config.toml
model = "multi-label image tagger"
dataset = "photos of plants, animals and fungi (iNaturalist)"
image_size = 32
crop_scale_min = 0.7
horizontal_flip = true
hidden_act = "relu"
fused_qkv = true
shared_expert = false
patch_size = [2, 2]
depths = [4, 8, 4]
max_steps = 14900
weight_decay = 0.3
Rows from block 4 of a small multi-label image tagger, named by matrix and row number. Rows with one number belong to one neuron. Each number is 128 + 24 x the weight over its row's rms, rounded and kept within 0 to 255. All counts start at 0. Numbers have three digits each.
Before each neuron's rows are labels from the 100 images, of 14848, where the neuron reaches its highest value: "patch colour" is the nearest of a few named colours to the mean colour under the peak. Only what is clearly more common there than usual is listed. The data: photos of plants, animals and fungi (iNaturalist).
# fc1: MLP up (model.blocks.4.mlp.fc1.weight, 640x160), inputs 80-119
# fc2: MLP down (model.blocks.4.mlp.fc2.weight, 160x640, transposed), outputs 80-119

patch colour: grey
fc1.195:141121130117154134116170130132131131141098128117152072172123130117052114140114148117130124134147092124125108143145140095
fc2.195:160116095135137103094126129144132126144094120134135107133122110137119101148120131184130141143123126147139159091145115083

patch colour: brown
fc1.435:107129145153179144105136105101153119131128091130128099133157111140101138101135172142157123111148105148178136108085166162
fc2.435:081146135096144145124151103143127091116136170143127155143124147117125128116142129099148082113136133117126109144142106172

patch colour: yellow; orange
fc1.167:095103103133121094123163130108159142169130074126089101098180148143112168108103120123132140127128132125163108136120147142
fc2.167:129144103076142144136078102146105138142104122141146148136144142130127134082137105113133123144118145108132111119172153146

patch colour: green
fc1.560:114098158118129120122143114152153122166136132110158103128114149128110150097088115055143105093138153123126143121140116123
fc2.560:105142116146145143080087082165105116117128115107152112116126126168165156098140167135136096110144150096112123142148178119

patch colour: black
fc1.425:145144151122167099119132123110142149129117109108127080101168172119131124133146143089152116140128174125161106147146124147
fc2.425:186157164152089137126064090159128151135100085132118160136160110117133076141140136171113153123156151145117104163131115096

patch colour: grey
fc1.220:127134140118114152115127114121148154147123121054138102141126139140120146122127126109101129139046138102128129123160159110
fc2.220:132108095184120085140144137150113101130102103112119140112144135144151099123084122125152108109153123123107127137097138174

patch colour: grey
fc1.579:133133077116155107066110131096127159166112116120088104153166133137133114127120155109147105141166118087110110146136174125
fc2.579:112139141126152111118130091158141159132104142139105132082091131135130145140113140161098156105102155118107106127123137122

patch colour: grey
fc1.389:105113162125093161113132106153106088138135110127150134100138147137113091132134165120100114095111142119164149176143121134
fc2.389:152113088139120097120123130122167096153083101119117170114134111117143101137088123170103124142125117116151137097153120115

patch colour: grey
fc1.373:129118155162136126144149107136132164136141134121147111124129130122142181123108121101126109102096132107150146131150124161
fc2.373:123145130143123146117129182105123102116158107146125150136107124084135145103142151123161103130121164125128121146145146142

patch colour: pink
fc1.329:124093121174130118152172138093212137116085114112135129144110103136112200129091147132099094138125100130106128111131122098
fc2.329:141137127104091158141113133145086135135098128142105138112127133111132159102139143145101150164114184175141048159185152118

patch colour: brown
fc1.414:127108119161130137113146145127128162104139093066124142121161158194126120123131152120130110109132171129150122178129124136
fc2.414:104163112125108135136107098115099119137095096155152153174150111093125128105106138123126110137120127099097111125170164142

patch colour: grey
fc1.310:114119132130130088144172140098117109150092119144113097173118114113133114120109136102145135119144127104124115106147165120
fc2.310:136095118124154136087092131172163122126123137138130172098119129141153093145108128144103154098146137158130137129114116123

patch colour: black
fc1.103:128143130108175120129140137119158113101140108135143117141150138111133147092104124089097121092120156096167119152112167176
fc2.103:147125113142094131140102133145106120128137097114084139126148128115114111149193139167110107174108105158144126127132110110

patch colour: orange
fc1.291:104118125128114105114159131125120182090095092130121152109134144142129117117114174130148137097103132092143124182102163118
fc2.291:128165097129151152112094083145125096179102127145190132133136125082131149114124121106140120152111137116115136090168131109

patch colour: grey
fc1.387:144133097130140116108126108106142104159120115172108142115097128146141121125103135047140136141153108101128136104153149120
fc2.387:080139160084134184160117103132117150110147118129115151107155161161126172090129125095092138135103146146143103121136130176

patch colour: pink
fc1.573:136155132170151113097155121115137143111086134130118137140121112137130142128141128133145119132129099100150166141149143095
fc2.573:131131133101159131137125124140088122130101146125130141169133154155124104110155105108115121140133139138125099125156124150

patch colour: grey
fc1.141:116109095107115114113218129070144073105118167124125140127128117156150144132091179144156099119139071138087126148107170106
fc2.141:213102185132118129117112129145094117142093113090080144122148131124134087123121107140070113134122133122153111150126111164

patch colour: brown
fc1.216:105142144122155096130147084146147133116104131126162151117146170124117175065100126091122137050126162109136118123125122140
fc2.216:095152177161143193129115115102122129141145196112104133129114159120139123118163173147169165153100126158102103129139103137

patch colour: pink; white
fc1.15:133106164193135120122165133141182113109130107100132127133130100108113143104073154146117088126087113128135126154129158124
fc2.15:106140127088140107111110155148064140122112158170133134130125152128087125111137144135133132159102136185121094140163121118

patch colour: grey
fc1.564:129114118169143118130174119144167104108128098094161170101162095140128141109069154140133120108130084109149152138074116135
fc2.564:151127144057121139159097147070115142136114172153174118140118107114118152104142161136166166142122148171093118132157113109

patch colour: black
fc1.154:128145151119158146104119140110170109141126115078156110134129150159108140087138136095109120111115113146184122144114115124
fc2.154:082162084096108129125119125155103143151080146115117116111166172150120144088182116125162119152140104141098127092189143144

patch colour: green
fc1.296:144110137145169124091140110091170148159149089108134113122108148128093127098133163084138125114082114100181114140092161090
fc2.296:114160082132139156091131114151102100104101137078123098128169132128130129138125102114118119130148137111121126107139190102

patch colour: pink
fc1.334:128114114120136119137139138165152182159151157092110101121107121168116154145107136140147086106138098148126135121146096080
fc2.334:152096136104113147125135137098140096145138123143118098115111094110100143147090168112132071119121148150163113131110135167

patch colour: pink
fc1.454:129124138126147086131144141113173098155078174138102133151093103129136110145130108133134136146106075094100117118154155087
fc2.454:152088139127144130133159114103121161146126096107150167124177126151109156104109130091071102139097169164130143147142160159

patch colour: brown
fc1.162:163122117120134129118139087137103141118123142154155128091150110088109200104103111113117127088085143123116169116099118149
fc2.162:091099164109146118134140103110109154116110150132145116111076133162140127111128155163118140119114174077103126162133147116

patch colour: grey
fc1.102:115169152153149130122149148145122158138126076108140114146117117138101150080144147128150127136098103120181132130115117127
fc2.102:086144116121142122113113156116137116114107170135125105153136148105136111085173130097161091125114144101112125128132121182

patch colour: black
fc1.612:123142122129176092097136106095160126120118109141131147125170150150124125077113125118131146129092087110177128125086148126
fc2.612:075158105130127124125112122167134099113092151117138138149174121133127107131121112154127127140131104154123125143154127113

patch colour: red
fc1.433:090130128099135106121126123082126161120130121117126144114166159124137146131124119078109136124114159095177135117146124107
fc2.433:099143115134082142135146106135137136162077125116123145127144123116124137125093127160114164160121126161097120116152103103

patch colour: grey
fc1.444:109146151108137141126132146122188149121122126076177119124175129151110145089106148135119091087095137120152125157120160153
fc2.444:105157132104134120125113102148102129110084094123160166127156167157127122095177138103149115143140134115100111140172127157

patch colour: grey
fc1.335:142078145152115145116110139116125107118126139103102102139138128122067136076126140128080138111129149137171135135125136094
fc2.335:109118109115116128131152160096138122090124162164094105099150140087113148116169104139131143122140108097118150104123158089

patch colour: pink
fc1.331:126097073164125140151178113128165091118108154133096134116116119130144156137097128113128119104134105091088148151122135111
fc2.331:150162103113134182144148092122133102143110104139153143134098152129150134106115107118156096126141128074102112126176110164

patch colour: pink
fc1.281:159154111117128112127125132129145125118106089108102147109138120114114123132116120136133130110116089084096134120161159099
fc2.281:097150178107146129133100111108150111117144139115111081164119140098097148127116123130107163129143173155139120089139114167

patch colour: cyan
fc1.393:142138116151159117126196125146133113166127138124146138106131089123158131136134131112172136130139115124109182083146126144
fc2.393:159118105098096181164087101144109104123113147116114139106142108118110160124114123121137101123168148130128138167126112107

patch colour: white
fc1.540:099134139155136068096116092124201123150130096094115107146113088129109140112099157105139108093164137107132150095112151150
fc2.540:132125157107146142104174115120080098156140122170142091133109112124084109150152131104165093194110108155143127096164159125

patch colour: green
fc1.541:095111166150146118124129105127161116165151148075148125125099156147083138102124151064155103106085130112153114100128150094
fc2.541:127149098139139150110093107183105100091134113136144121098153115129173132126125134096135088132142143098118124113144175103

patch colour: green
fc1.284:100090153159131104122147116111151139152139105084148106156112149122101158129126166080133043115115136127107105135130148107
fc2.284:124143089145159155084097088150121118111136107164148134113139098146180153126114144117113099132135137115119109129164165125

patch colour: green
fc1.245:148155128147185090108136108119140134186151108136144132127116156127119134102143133050164095103145137129134140117114113155
fc2.245:161146096119127158169127127202128103099125166116104078089147098114154111113134125099157079107165150088120139115127143098

patch colour: brown
fc1.430:107120134110109124066139169127130112126128079113109110147127164113082131076129124086114122110132135091108118196100127162
fc2.430:095122111106135151140105116116114135161095092119128153175120165147136143091131110118100111152146176111126092136150100130

patch colour: black
fc1.44:131135130145140120111138161101123099120107112142094132145121122089098150070131108085105133138129142105165136163133112119
fc2.44:121151094154096153120147133168133112149099100110128137131153129137131119110189125141130104183120102138124134113159153115

patch colour: orange
fc1.65:128116114145114081134167131144134171128122106136099100101150117141108139100119147125144130109103121125109139157114159090
fc2.65:105162094099157150109090098175119107138125117153173123120160150086108174081148125103133078129124167098115134103152133140

patch colour: pink
fc1.439:142123128140146071145127129100114120158082121175133140126111091077139137116118097106152125132087094110120154095137135137
fc2.439:139092112144133114117129151111147139133156139112130121143114155149100119124146123121112120099162166157157124149104130116

patch colour: brown
fc1.409:110127116123139109087132153092156141102098077115115127154154137117158140111106142134071114106136124120167113156092189157
fc2.409:147145128139118129129107076136097090117161121123110179120109107137142102152126083121124130125131117144141123110149103111

patch colour: grey
fc1.13:109107082136136138114130147105140123114151139120156191102181123150155126132122210142170115136148095172146145139072181109
fc2.13:166104146123144151131166155152141111170116098083130093109117151145134108116150109092132107120125123111152122127116101173

patch colour: grey
fc1.474:149119101136133100101118109153115114184102107153130130107134114137075116132122139099135125113171126134119157118171141135
fc2.474:076111156115152153148099106126102161126141113128113132132109167122127145132121114129103126121153161127142105153095122133

patch colour: pink
fc1.143:140149112178133107125166095094165174139123062111126088129110109133120169109115155113142099136074137102150172128123109124
fc2.143:087140145081111081147136152110134149142114148167134118118127137162109120130154089137152172141132124169108106100153131108

patch colour: yellow
fc1.138:117067143156127097126127118075153140158139067106130122089151112128108185124128138106138126120096128128140138125117152113
fc2.138:111146111120133149122151128108123138158084128109171131187156147074097135111154168136121103177119140101111101135171142146

patch colour: brown
fc1.305:068150116108145143118132127113130168149115114150112143105168128144152150127115174111135118123147163085138116111114146131
fc2.305:156123136123139097156133110097153120082161164123139120141126110121107125155126168134106124109124156118132121144116155056

patch colour: orange
fc1.215:111104118165120120139182120102177145119099123101099099136116138157140163110107163144126117102128103128159120175106111122
fc2.215:153150081119169177129115109157144106137105121157169118153143132103153135105139128123125085134119137120109150101155114108

patch colour: grey
fc1.1:130127130161139111144125075128136130166088131167112138117136110120125140109106101106126139123102133097133162065157137155
fc2.1:122102108101127119131124182117140104135145119108134117110114145141154106112165152117136110111211121128158105135082143138

patch colour: black
fc1.121:106133168132139105095109119124138134145106144103152146109110155124100138058132116081134123090117144126155128137144142127
fc2.121:079165118119108157108127133169096119113117145085161114146177172101134141099173160146139091115148151126101110126156172158

patch colour: black
fc1.563:122118108126179084072138115118146104101069130124113154129168129142159140081115120136098148101129118114169116145103136148
fc2.563:118142138122106151098102136167119090113117098122146151129139113121139116144162138137162096176104078195150126164156154096

patch colour: brown
fc1.415:090131117132131080127148145089154173155104088109135134107167144138090158103142128113160121110128143142172118132118136125
fc2.415:111167075094117155119126141118080118133119167145106110133171178102113136073154079124128110086139128114100110140162142164

patch colour: pink
fc1.566:141134109138106126117135150123154125135138128106114077134166094103116143098079137138128113094125113134148192144103144128
fc2.566:113119149111166139149118119139110104125155143149155114186098118118123101122163142153152084131105144148099116166141097158

patch colour: cyan
fc1.241:107137142095133107110158137130174121156122134084160141103141142137102143105099156054143081097133140100130149135160162114
fc2.241:085162115108122152121132093150102130141089122132157139118145161154155139094158115119128124150130151118109110123208154158

patch colour: red
fc1.606:124139137102142109124148091108134170126128155096139126108178158127123137132124139119150113118112140070191134151123125146
fc2.606:121159119136120151139109093154126137165070115115107145154138142114150121131123109146138154165150116114087124095162108098

patch colour: orange
fc1.556:071102120107117096141146114147124163102098097115157143114124146129123132129086140100104117096144167121114130154136137129
fc2.556:123142128136127145142124121110127089125135110149153150124085123090183141157136128128144156198068108123109118123138140116

patch colour: grey
fc1.283:141113137103116104142139125143161070126102178138135104100131161110127108131122118091105149117153087144139134121143184059
fc2.283:117115106140130121116117130109195162132134126155130109155104119098132176112095116151098168128103156164159149111123139121

patch colour: pink
fc1.248:132094112122113082144171159147126107124110100099133145119121114088119133115067136133134114127169104131121144153142174120
fc2.248:097115088104109093134130096115101145159106153163154132105140124147093140112157114107151139164120149170105127122171154139

patch colour: pink
fc1.226:103074119185144099149177088106161100122119147143138093114107114136098157112114130140115097110120116094147157139113164121
fc2.226:104125117110131113134137124139092125126097116136157146151174135132112133106163081136162150136122097110106126130142139123

patch colour: brown
fc1.97:127120137130126097134142128073194087124128124090119132089156136166086148098116143128121130064117117131141118154121132113
fc2.97:128160085113117170124139075124090144147085119157157147159148147139130145099146122133126116158124144099088117125196133170

patch colour: orange
fc1.209:129141108130128071127152129101126155097094123131113165085187152140122116109132130143138145081091125114158131162101163111
fc2.209:111157101113145118112072092173094083151109127130181143163142128081105146097139102099135110141120125112134118104137124082

patch colour: pink
fc1.18:119114101183136119122136114128136166155114112125158151117120112137139136145144172105167088162144125158126226088144084168
fc2.18:121120158113123108113162159110121162141097121074092087126079142139087149151167118124107133144116129169177084203129162097

patch colour: pink; white
fc1.502:120101125141125077118180130167147161130100071108129116132125105151130136143118158123129100149125110124109173171135129113
fc2.502:117130127123095128163163108163135107129110174146101088118137113082118146139125120141140142157096136160131122126160156115

patch colour: pink
fc1.372:135068097165127107114136131114178120111117169116097148136140101140117158084074137126135088124143118136139158162126152100
fc2.372:126145145113137209121145082153104125128133091125112124123109158126124140096157144140121092123124160091116089154149090172

patch colour: orange; yellow
fc1.374:105137108115111065129148154129137165121111107122112126114216136140133120116121115135128136126125111130148136162136137129
fc2.374:146152109091144128152074105183085070130128146116153120136134120085110126116101105094135119135105121102154123111147117085

patch colour: pink
fc1.213:081099125128149088115143135134148156134105118137134144087169118101115151130106142092157076145144158125170150116114161111
fc2.213:110149086113108141154134091155132132151110102132160095114128157122146147115184113096137128192075181100133094123172163139

patch colour: white; pink
fc1.570:115103151164124082110139110139163145143102073124143099125144108130093154119106127128102089140087127114163184117121117115
fc2.570:097165092085131126132125076130100136144100124160174138148153160136137141103152106128139137162133148115086121105198139153

patch colour: white; pink
fc1.27:128102109173119088125156143173143119124098125113102119105139098129125105115092143130118138131131113134122148168116144090
fc2.27:080146111127149158107111095149127160138109120150149098141118144123088172102150137120117134133160143132078129122164068138

patch colour: orange
fc1.323:114090101162137073127181126139113137117125127133122142107182118136111119096110144127135101121092152156143125167107178108
fc2.323:100130088157169125113120089177139113146124101182188144123139122110136114098167127117136087123093141144116135120140110120

patch colour: grey
fc1.599:090115152124134111089135103106113111118113150118144143082105177155098130114140110126128149093160100149136129162105105127
fc2.599:132123102145146096140147129119155137115136056130095115111141146136145160128157136128105121136114180112124076157103131147