A small multi-label image tagger, trained from scratch.
Training: adamw at rate 0.00081, batches of 512.
Data: trained on photos of plants, animals and fungi (iNaturalist), 155796 training examples, 49.0 epochs.
Rows from block 8, named by matrix and row number. Rows with one number belong to one neuron. Each number is 500 + 50 x the weight over its row's rms, rounded and kept within 0 to 999. All counts start at 0. Numbers have three digits each. After the name is the row's rms in percent of the matrix's.
# fc1: MLP up (model.blocks.8.mlp.fc1.weight, 640x160), inputs 0-159
# fc2: MLP down (model.blocks.8.mlp.fc2.weight, 160x640, transposed), outputs 0-159
fc1.227 096:444515455488584529485585436555551515436470555522501512568454424441459479516473533461631486487454665485497554523414529490499484529467483566514470532444555581543560501473486496582459484501441465465489510534467475595502446460514569557454567490508392433559499495486485501521459575465539460559533502457554408440621577443499574500476485555513498617435567545448456513503435529532414487482510601555498446501638501435480466525481534493494438515573483437527440488522497440494527534551521433
fc2.227 091:554556459558505434564472481482485526501454585555539597503480439422508450516547431506511421426539376581447521467496572496481462568559469510556494465605458565458491468447465440486493422478494545497544455514463522429564536530483540508491538448519532568460506540432556525561583537500540491494452405545484523435533515440505467532475490480460514448564481490589495460517424566475492392515488543519444559485508468423494553543395438578530357482407499476495508563595449558640545492509485540
fc1.228 099:475562508420501508511438547540550438473654515493530562484526533478548537520435446467526445453623487447480491493612530531462539515513426482504461534518447429467635521440496447522578516506514532554533505554496473487446542554440429514470530421523497494453492480523544522603393427592373482508527435475517487500465465482504516498441488510606469476523507525605534517475474543540447368502505541537471500540553461581493493560529522467538420517463466486491457516519367458549581427606483534
fc2.228 097:562519430521602577554451488575484501604477434556482531462468440512496473542448393549521430498488433489546561524521457521532399583555473418553474518584454471424507455494513479557546564488426496533446454616524526527476439563476487521492525448496507471549466523513352528520491437472493447497516524555525523479436489429464494503524527460535457509512501478537536536591483576522488408609514570593565506515597499515527491481535412564517489488447497408455420490398569427532441476585457553
fc1.229 102:483559501509491547438592526453503427485533553505484500488530470467403462508508518502503393420529450489536410494475458473403479469484516550532436523520469557534525434509514509510539456556432648482525499475522441475506508489484542544498485600516481525392442517452496532612551494472484531437512500467548549641558461474411516523427452530609490531595463533507527514439430577469432533372450602505507539461561520586495468531530535513528490515527612489533470532548492498411595456419545570
fc2.229 108:501436543496516509498504514550468485567463414439502441422545552576460462545387475488481536468478539553515596477458494580614510528505512468529533494533516462482558514542496512549420584494566327456444538461493500527533434616553520486498487454508502571651511475524406515487426518454498396516493571595506469441462512452525490494508540509477496551540448557506477550630521487519531484532575381531454458518515583570478461495505521471464543476475389547466575437474471465507445501470420503
fc1.230 105:481498513553508442507549554560439501545496488584445555409515495476477616491510528508482418575564462437480549555620464445489401480467481460507533507505464498488577504519546494448513443601478601524469409495476468549483434466538566533442490478503452420516485557469488504489506479497480528556506563463467540503515473481392599464482369504522536564471431542504455446492447449599593512480597525481529484550522487605493516582424512547463470453469490640515509617399516490465496411485524473
fc2.230 126:452542571450452476442463497550550480460441475475473453476499493605489520393538511488512577542591512532519494444439432577436506415526569513536516485488552460542535550476552483455527552415489497448456544516596415507444612425414561562440459616469499514461565529504559379513522526526490527422564450472445463629525533513513538516488453482522468560459530461422472588458543490493507609414483497501522530478495478454504445402482466454466445472539604471586529437577487493462487505555561510
fc1.231 090:584451488359603522525505502523501469506521544432461577451507392472429471491496495510562475506554455489465516473496550574472475627425533487529599400536396500506485445478467518542466603517517484532501474538502423430484472490485563610450542527467459453431535437513557519506526461549488487445499478404450487487481580468462447501474434546514388502544530452549464534469576491532460517384500538639502585556590528520514495521395548568555463494468511498432509576445479513508479489451455473
fc2.231 065:555515539537591554430509461467473583577488463475458522537550468531459611591453539543534542510407446544505439469544543476488446548544580548559500525511467431460484402461522527496569555578429548502450443445424495456457382488508472480510525526574460345483457498575461476514424480409476448511443520430481517458503553428473516448441554523440525483466481551540604388472555519573466489445483537521507577507497454501494542452498441533565466430498529495471482525421603524534532537538574576
fc1.232 110:428580497471452441487518445552446521563459437555441468482559541522406508536472599529644606502531504526518528507497449397459489482458528512577502388611498460460464508508531515483476566480424430467410485543544394553483534506526499477421452573478483521503548640461466430525458482533488486533557527497494599514557495475406550375492429439569560462453462508578556514485580490553472488522476527554480484465554428487471548460534471565499535452521588497476452508468457504494548552563477550
fc2.232 120:469526461350493557471374509516561448553493476524444539510489553550590548471503564484498521454568499517501473447484475535378507489443450523446496506478427521503522529424535523404561436493443589674608477408507517416534515492490470489473539527485544509472467631506576464473548494437445650501568544484519503461508518490482553506488526475500474493480509438512367551477494473445523503529552556525518479525536404580528510459485528451468470446474530540588440442519445536537509476516482420
fc1.233 103:537492492467564561479450415414583387502480587522544479573517482390520497617430626392485509467527538471487447453526466575513505488518514497506527481508440502445498496622460465520432574512510502521581545571455414450544456587548462493508537481505526566537561503473508383550439501532435410436496453534484477463461546490555458496436541500470461475519559505562457516482565478412518502503434462526381488569499470431485605449541505536519437600525512407488488436512441518532501524446484513
fc2.233 123:433543526509450489529461485573562578489504536417529489506538491584453545389491476517485486511528486460532453457475435532418506466451545503526479505511527441535540437434536404432573538481480564523438505487599524481388611381520540508448446529406533399408461507525563509511491475537505576482557521488518516639513515484463516481536443475576436576451469447492464570455551424586480552462490489502577477466530407485525441437507486469535399423538579554568513549484552483458532517579558529
fc1.234 104:522472511430518505423492560470501553412501457503529520448533437500555451539537488517596492432532594519430539490505583495508504488438519450566482574499539527431598535472525470549454494501443502435456570511552362491479449468489492501488476522377527456507552559398505592593443562536467459483523514510500445456487515355566489434469378520588484472545557582472472513562487596481471563521480442525531554543468390513516571523510535493499515532568514479556503579617397491521524447486499483
fc2.234 101:582387412474624501585556518540498537485491497492524495383492499508539438551508522486510482521445423462483444520458467526523519452576530459515560563493516513507372480475490470570503479455568477524575504453497487510501479451497536516530523483471506468548617485443450488610555521435519500423495434519526588496565489435589513496451520451539501477545465458400472584538470534550514569466405446501447508507470461468491557395435453591539535502510546573426653536510512445560478467370504507
fc1.235 099:497511532510489553459450507471488490543499530455510486500571515527548468438574492480479505527536403511441542468447465489476455488386546538538476476481578533508465589439459511488446575507401496446498558552480491560472555479536580594427510533491448435474613428510545475502474478565502532582587461386475508539499543490390544505538544452492432562387529470443544579557507454484489548417517524534539531596513491473494488469408462544483525635590509482443518469464450379622490554501530420
fc2.235 098:524551411529516519529520544549544525485495492562578481504482490487412418600594496569404374517506466523512436493568511449485433517480442541485444527479465502410485557448578521603533520577450516456465491578504566462553495510484475459549532468475429588492541543447440477608634473451510507449470580528430478495505470470496475485443524472508574421492449612548508491531422614543559451509599524487483351494501424472494533468492461526568453501496460421457505461502521472503562520479472547
fc1.236 097:564554457400652489496479433538512450417500453479402488519502479553482540487487498544595443519580520587429554505392550481544489501552505470507514424556440401439553441558489578499503570508484505439541475496513485517488598577535468473525549539507495476468525444520615559437515391483389471502559470512557450428396491514431494494521455519516460427504499484504478429522532503403523483485548425507537484522520464634474515478481551513465493496385516500483561523518522585470579535467414496
fc2.236 104:604493538488529493498481598486538566537479476521521493369473530479515482524507452479520542446466445398530421557550453522411445534466518471542515599444517490539400518469545428559537521543444533534492511525468479516471554447474481467444551433485533454481429527472411514624587539471432531435537502573515487527523558534402511628443556409536511477509486491518500514516517496420498542446542520530549429552571397474529570556460401523591436513462553511502555562434426395531549469466495555
fc1.237 101:555556467518504573556506452464553482491499425488493381416548454433476444554452441492541467464543490438516549451485459499518537477490464432563569520483495387445538549561549460572490459475458555465456452581599527478388514500568504540498540513551459527496549515427498531509494434490478570484557436560519454511412529472554509560535527479486406453461524459487432479450455537486543491448436546480601500562550444510522526532445514478517398527626613470597563634552477538403525525559512482
fc2.237 105:478495510596523541534500454466498510525539556561538572459414462534495544517584482514459527566540466513558385472489428486564461506483514441552496540428455464543429523517529605558390503453450493516544517476489500551524414435509542473474564541459485494453483456554473431555555559515449419442541590407477482571524559436387530478564497427514531391411498493529579517511465600541491550540408537538461500545505529483546558414537385476522489523432542454430596490480585486479546430492468538
fc1.238 101:566514516490474542523502487524520532598536417530512514533449500516456454498559495561462596533576478521492556476456485503461491485450474508548499398539508443514469509487452520543477507469508571509474560551536507436528573589481597521432522469504415534436496465510459529490527440636479568456557516473548590530381462438383572463487445408502557467476426551541511512478540519533540409599456595527418622541586470505441524444504480479514496499359470484534519637506467436524486482462536505
fc2.238 095:428584486525485390471484483478507459524473426544534519484555545568518523430491512451436462519592446504540459457579543476548398479498433513497506511533525471530572466561530507441496578526534597468507425517470554570439555498494449511555485567511532548361471509517504461578361556490497555511576522516455479452483493456516442463521494473511532565451503501599637384497533523444593467565483514553532483507482494509517473527536462441402439515468456428552412434413535541519501500631512545
fc1.239 096:545528582511503560543530489456506400503564516495502508516545526509463480536520428495460461533549552467401505505575503520470485537387545528497479504577492485542530495449431532533522547526499454518571599556506425357457559542547539579415456425532523402468474586433524486549429524567448385448541489396557462502537456520430578453493511527464497391451476526547599526501475463464392472429458551513429480475502551583518526472487516572560522470557500461453493592486525388491538512525485429
fc2.239 072:505658517531498525525487498483479525515522460557502468557531431501532380489489398543491480527478502431445541441550549463439498437476477528475430464479498509481474532538564529487568497519539514501416521568461449360564507507422575548535451421503471545561495499485496554530553404492498544537458470569550424446470439544508542519546435386461507467511536456546543503604517561581478401502560668524471484426575436528568437564502492549569460482409462470489451503538464435560506468495477498
fc1.240 096:399596466523481547479407512574564561451542617542586435497507534494523419497435451504593457490547495521439576462504587553515499548467438566501513482435517516478604532490552459554512478580513553445528506539459497499540487561502524571468541432482432519575509478533554506506561520472387597445480519503470411482544530438474487523473415509523502489565599536495355471503461569555434414514533501557471434497450472505443494506513481437508474434518392449511446552581428404476535503527488506
fc2.240 091:602541503583650433545485511429511509555450547519547519481557547533484464557456489415516427533512404454460514547541556568517506508435453474558487538545471533457401354559458568529486483438454517502548486515442434471575447494522585467516503567461517563475432491504559505523483546442482563487451479444465577551468487385517436468547508418527429495490477532540462488528477589496573493430533529583440544482547449484482493450485512517523442434491485518424493542503601649586493457533519517
fc1.241 093:528508424458534550484422469512439628465459386518472511483508389498535560405502480437526558478516534424476478471499514466567523465507460523489587521436518450510391495575520398523546531560521500517431505515474482433538533470519561586573499448488515529581561442495474485495498454493402539625474561468473468482484504516530508534537522513580531527498528458547454436533433499541480487410644614479497478538473467497493602607433430565468466443454446548523512558453467455541478564404475475
fc2.241 091:560455587538417500640575506490506483525525529434502499609488539523367478512470415515600553475502522533555499550540543509450558531417561464606476448556486500501513546459472508532438554423504441519441540565492465492496567440519523400437426534439518462563496472482539500541458451471512465496488559475528537455522418535444500449514490403600518471430479483530505593459599479575456443595484513518473471443465476528463498466561528538481534613529470426443434514486400484474575473564438498
fc1.242 104:576538455487545506495412524532474586581554562426418478510609497486547435522520500532460502542516455452523477437521501499448479490412507465517544497513484428529512513501490587506532564524461566408409445506471489406487466534500492513506508527436493523545432507546550499559459384500459513433588463492464502459424477505540523538446443392469548483596572536513479570477509509441455530424493456487559531536527471588515489559530558494567371535419470488540505626584407511395580507581420506
fc2.242 104:515579507487536606507453500467465554523515511532568537478515499491419537517487436552486558496474483451548418491469516458468544487475521411534507565482412472462509507485532544508488531466386559613595529552472496464431446529465461500504504485439563516538487494476458514549546462554376441570548546533556493456484524461436507543519567467528565444484447469561553576541442523530506441547464541561514519567500483456540551517573432573535399462329507398377477460414465458550550401468471564
fc1.243 114:511473560490445543486553408414443432467634481418437485548568520466487578526527479463577531449516440521533475484516499483481577522472498372487491572571482438461507463442518529447407519505352480537477511490553494505502484472514462517449472578513543515529462549509563492488481380520433457528588474403442559473529513497528462460600491484539509460435612464611483514440499539474539541497493506503585544569454472611506557482530510561502523576482559429470442465486444481395512466587466461
fc2.243 113:406604427474522461570432523548509411543513538548455469478576616484528501450512495445488530462454583530459502486414463496517528455492417469422486475496438599539447553494552560453474431447528591502613498498528502602587498518460495495546561428465572556570483504457475525496583458486454481498572495536500543481454477602500512548516542423595520494480508444542410475558400557498398486499532483451468441432496553458541517458530571488374520414527514506520402515532449539463534453512480499
fc1.244 093:512445499535466405483381475499474589486503520456478574544520465449593560532469465482527501599424534555502436479579493579480506569451515464489620501491534502458431562483537463451418512480553488528528487517449518467456488499511505493457549497446536441625476487470552570420482524442499411468500442466433536445481635486585551449574502477487475490478580582522495606542584458536502478557546444504498538535453472393461550524415531531455489445487457583454449482517481596570494544596438504
fc2.244 102:483508523462514556513563506508501427511518479416456444427552535542415429534385456484495508409500517490527646511376509495552524475515505499527424475536494477513610517551477557532499538572566397438425554447481499489531449615596466532545458450531505584556495481494426531520443508492489429515534564617539437501497405473477463564487496544460512528539479530548503477535511516441530501507522419511420425517541594654489473564534531432451556512488438522530549502491452433482453477442450549
fc1.245 098:509395581571528486569438526500504562534512446440532483484519508510564550551453467501537493556517514515527443477535503547503496515466524484518599493498473374569499541536516509462458474507534458521461392491556475514526579466503498469494492398490543385526473527473524553471386581500557353449526446517467512455446554461573566399534518465449491413492545572463466524509571426567475460562529399507573548560480400449478440500425483532594478546525477526523497551533530569531542565566373463
fc2.245 101:489473548485534481493601492575567464477489458489559515491510597537529509494417491477460470518499546521509575506436534535553501472575496493520509514460466502526598457569456592565476469582541382457436511457547560491454379602566445486591484467523512543433475428517457489448437504505484506479484616584578474471455472439494443548511491573500538525511416530472552497566496530519584460494499401539432448541494633581467444545549527378452495475495370518484476433496522455504426453480519542
fc1.246 103:483493462586501492494483403495484552473501494504458637511519422493528539509518566524465419535496538459518537470542523525435504451528541499519451536592382483534540527486558440471461406506529568595485541452480484561504481423484482418539505481386511539485457558391512386476526565483445430560431573460423457491500568448514528577470445534540459546539513477475526544494458551442428547497511498505485500542516439502421577554495477505542423509482690549488470482656466558518477499538519497
fc2.246 106:504432487534564481556462555549512587459542513513504438546459412386587524549530517513473450482434516539515453553495420446473528455552502468497446510440465550399438629459564394574549490472510557519472518533478441471527502564472501471560543472511469538502536502438460624465527479502534518455457511507559514512425372463543515458446514420550468537564503518452509521491532482491546417565456488497563384439520531386569532591500476552583605577432439531503524471474548493458514500437480582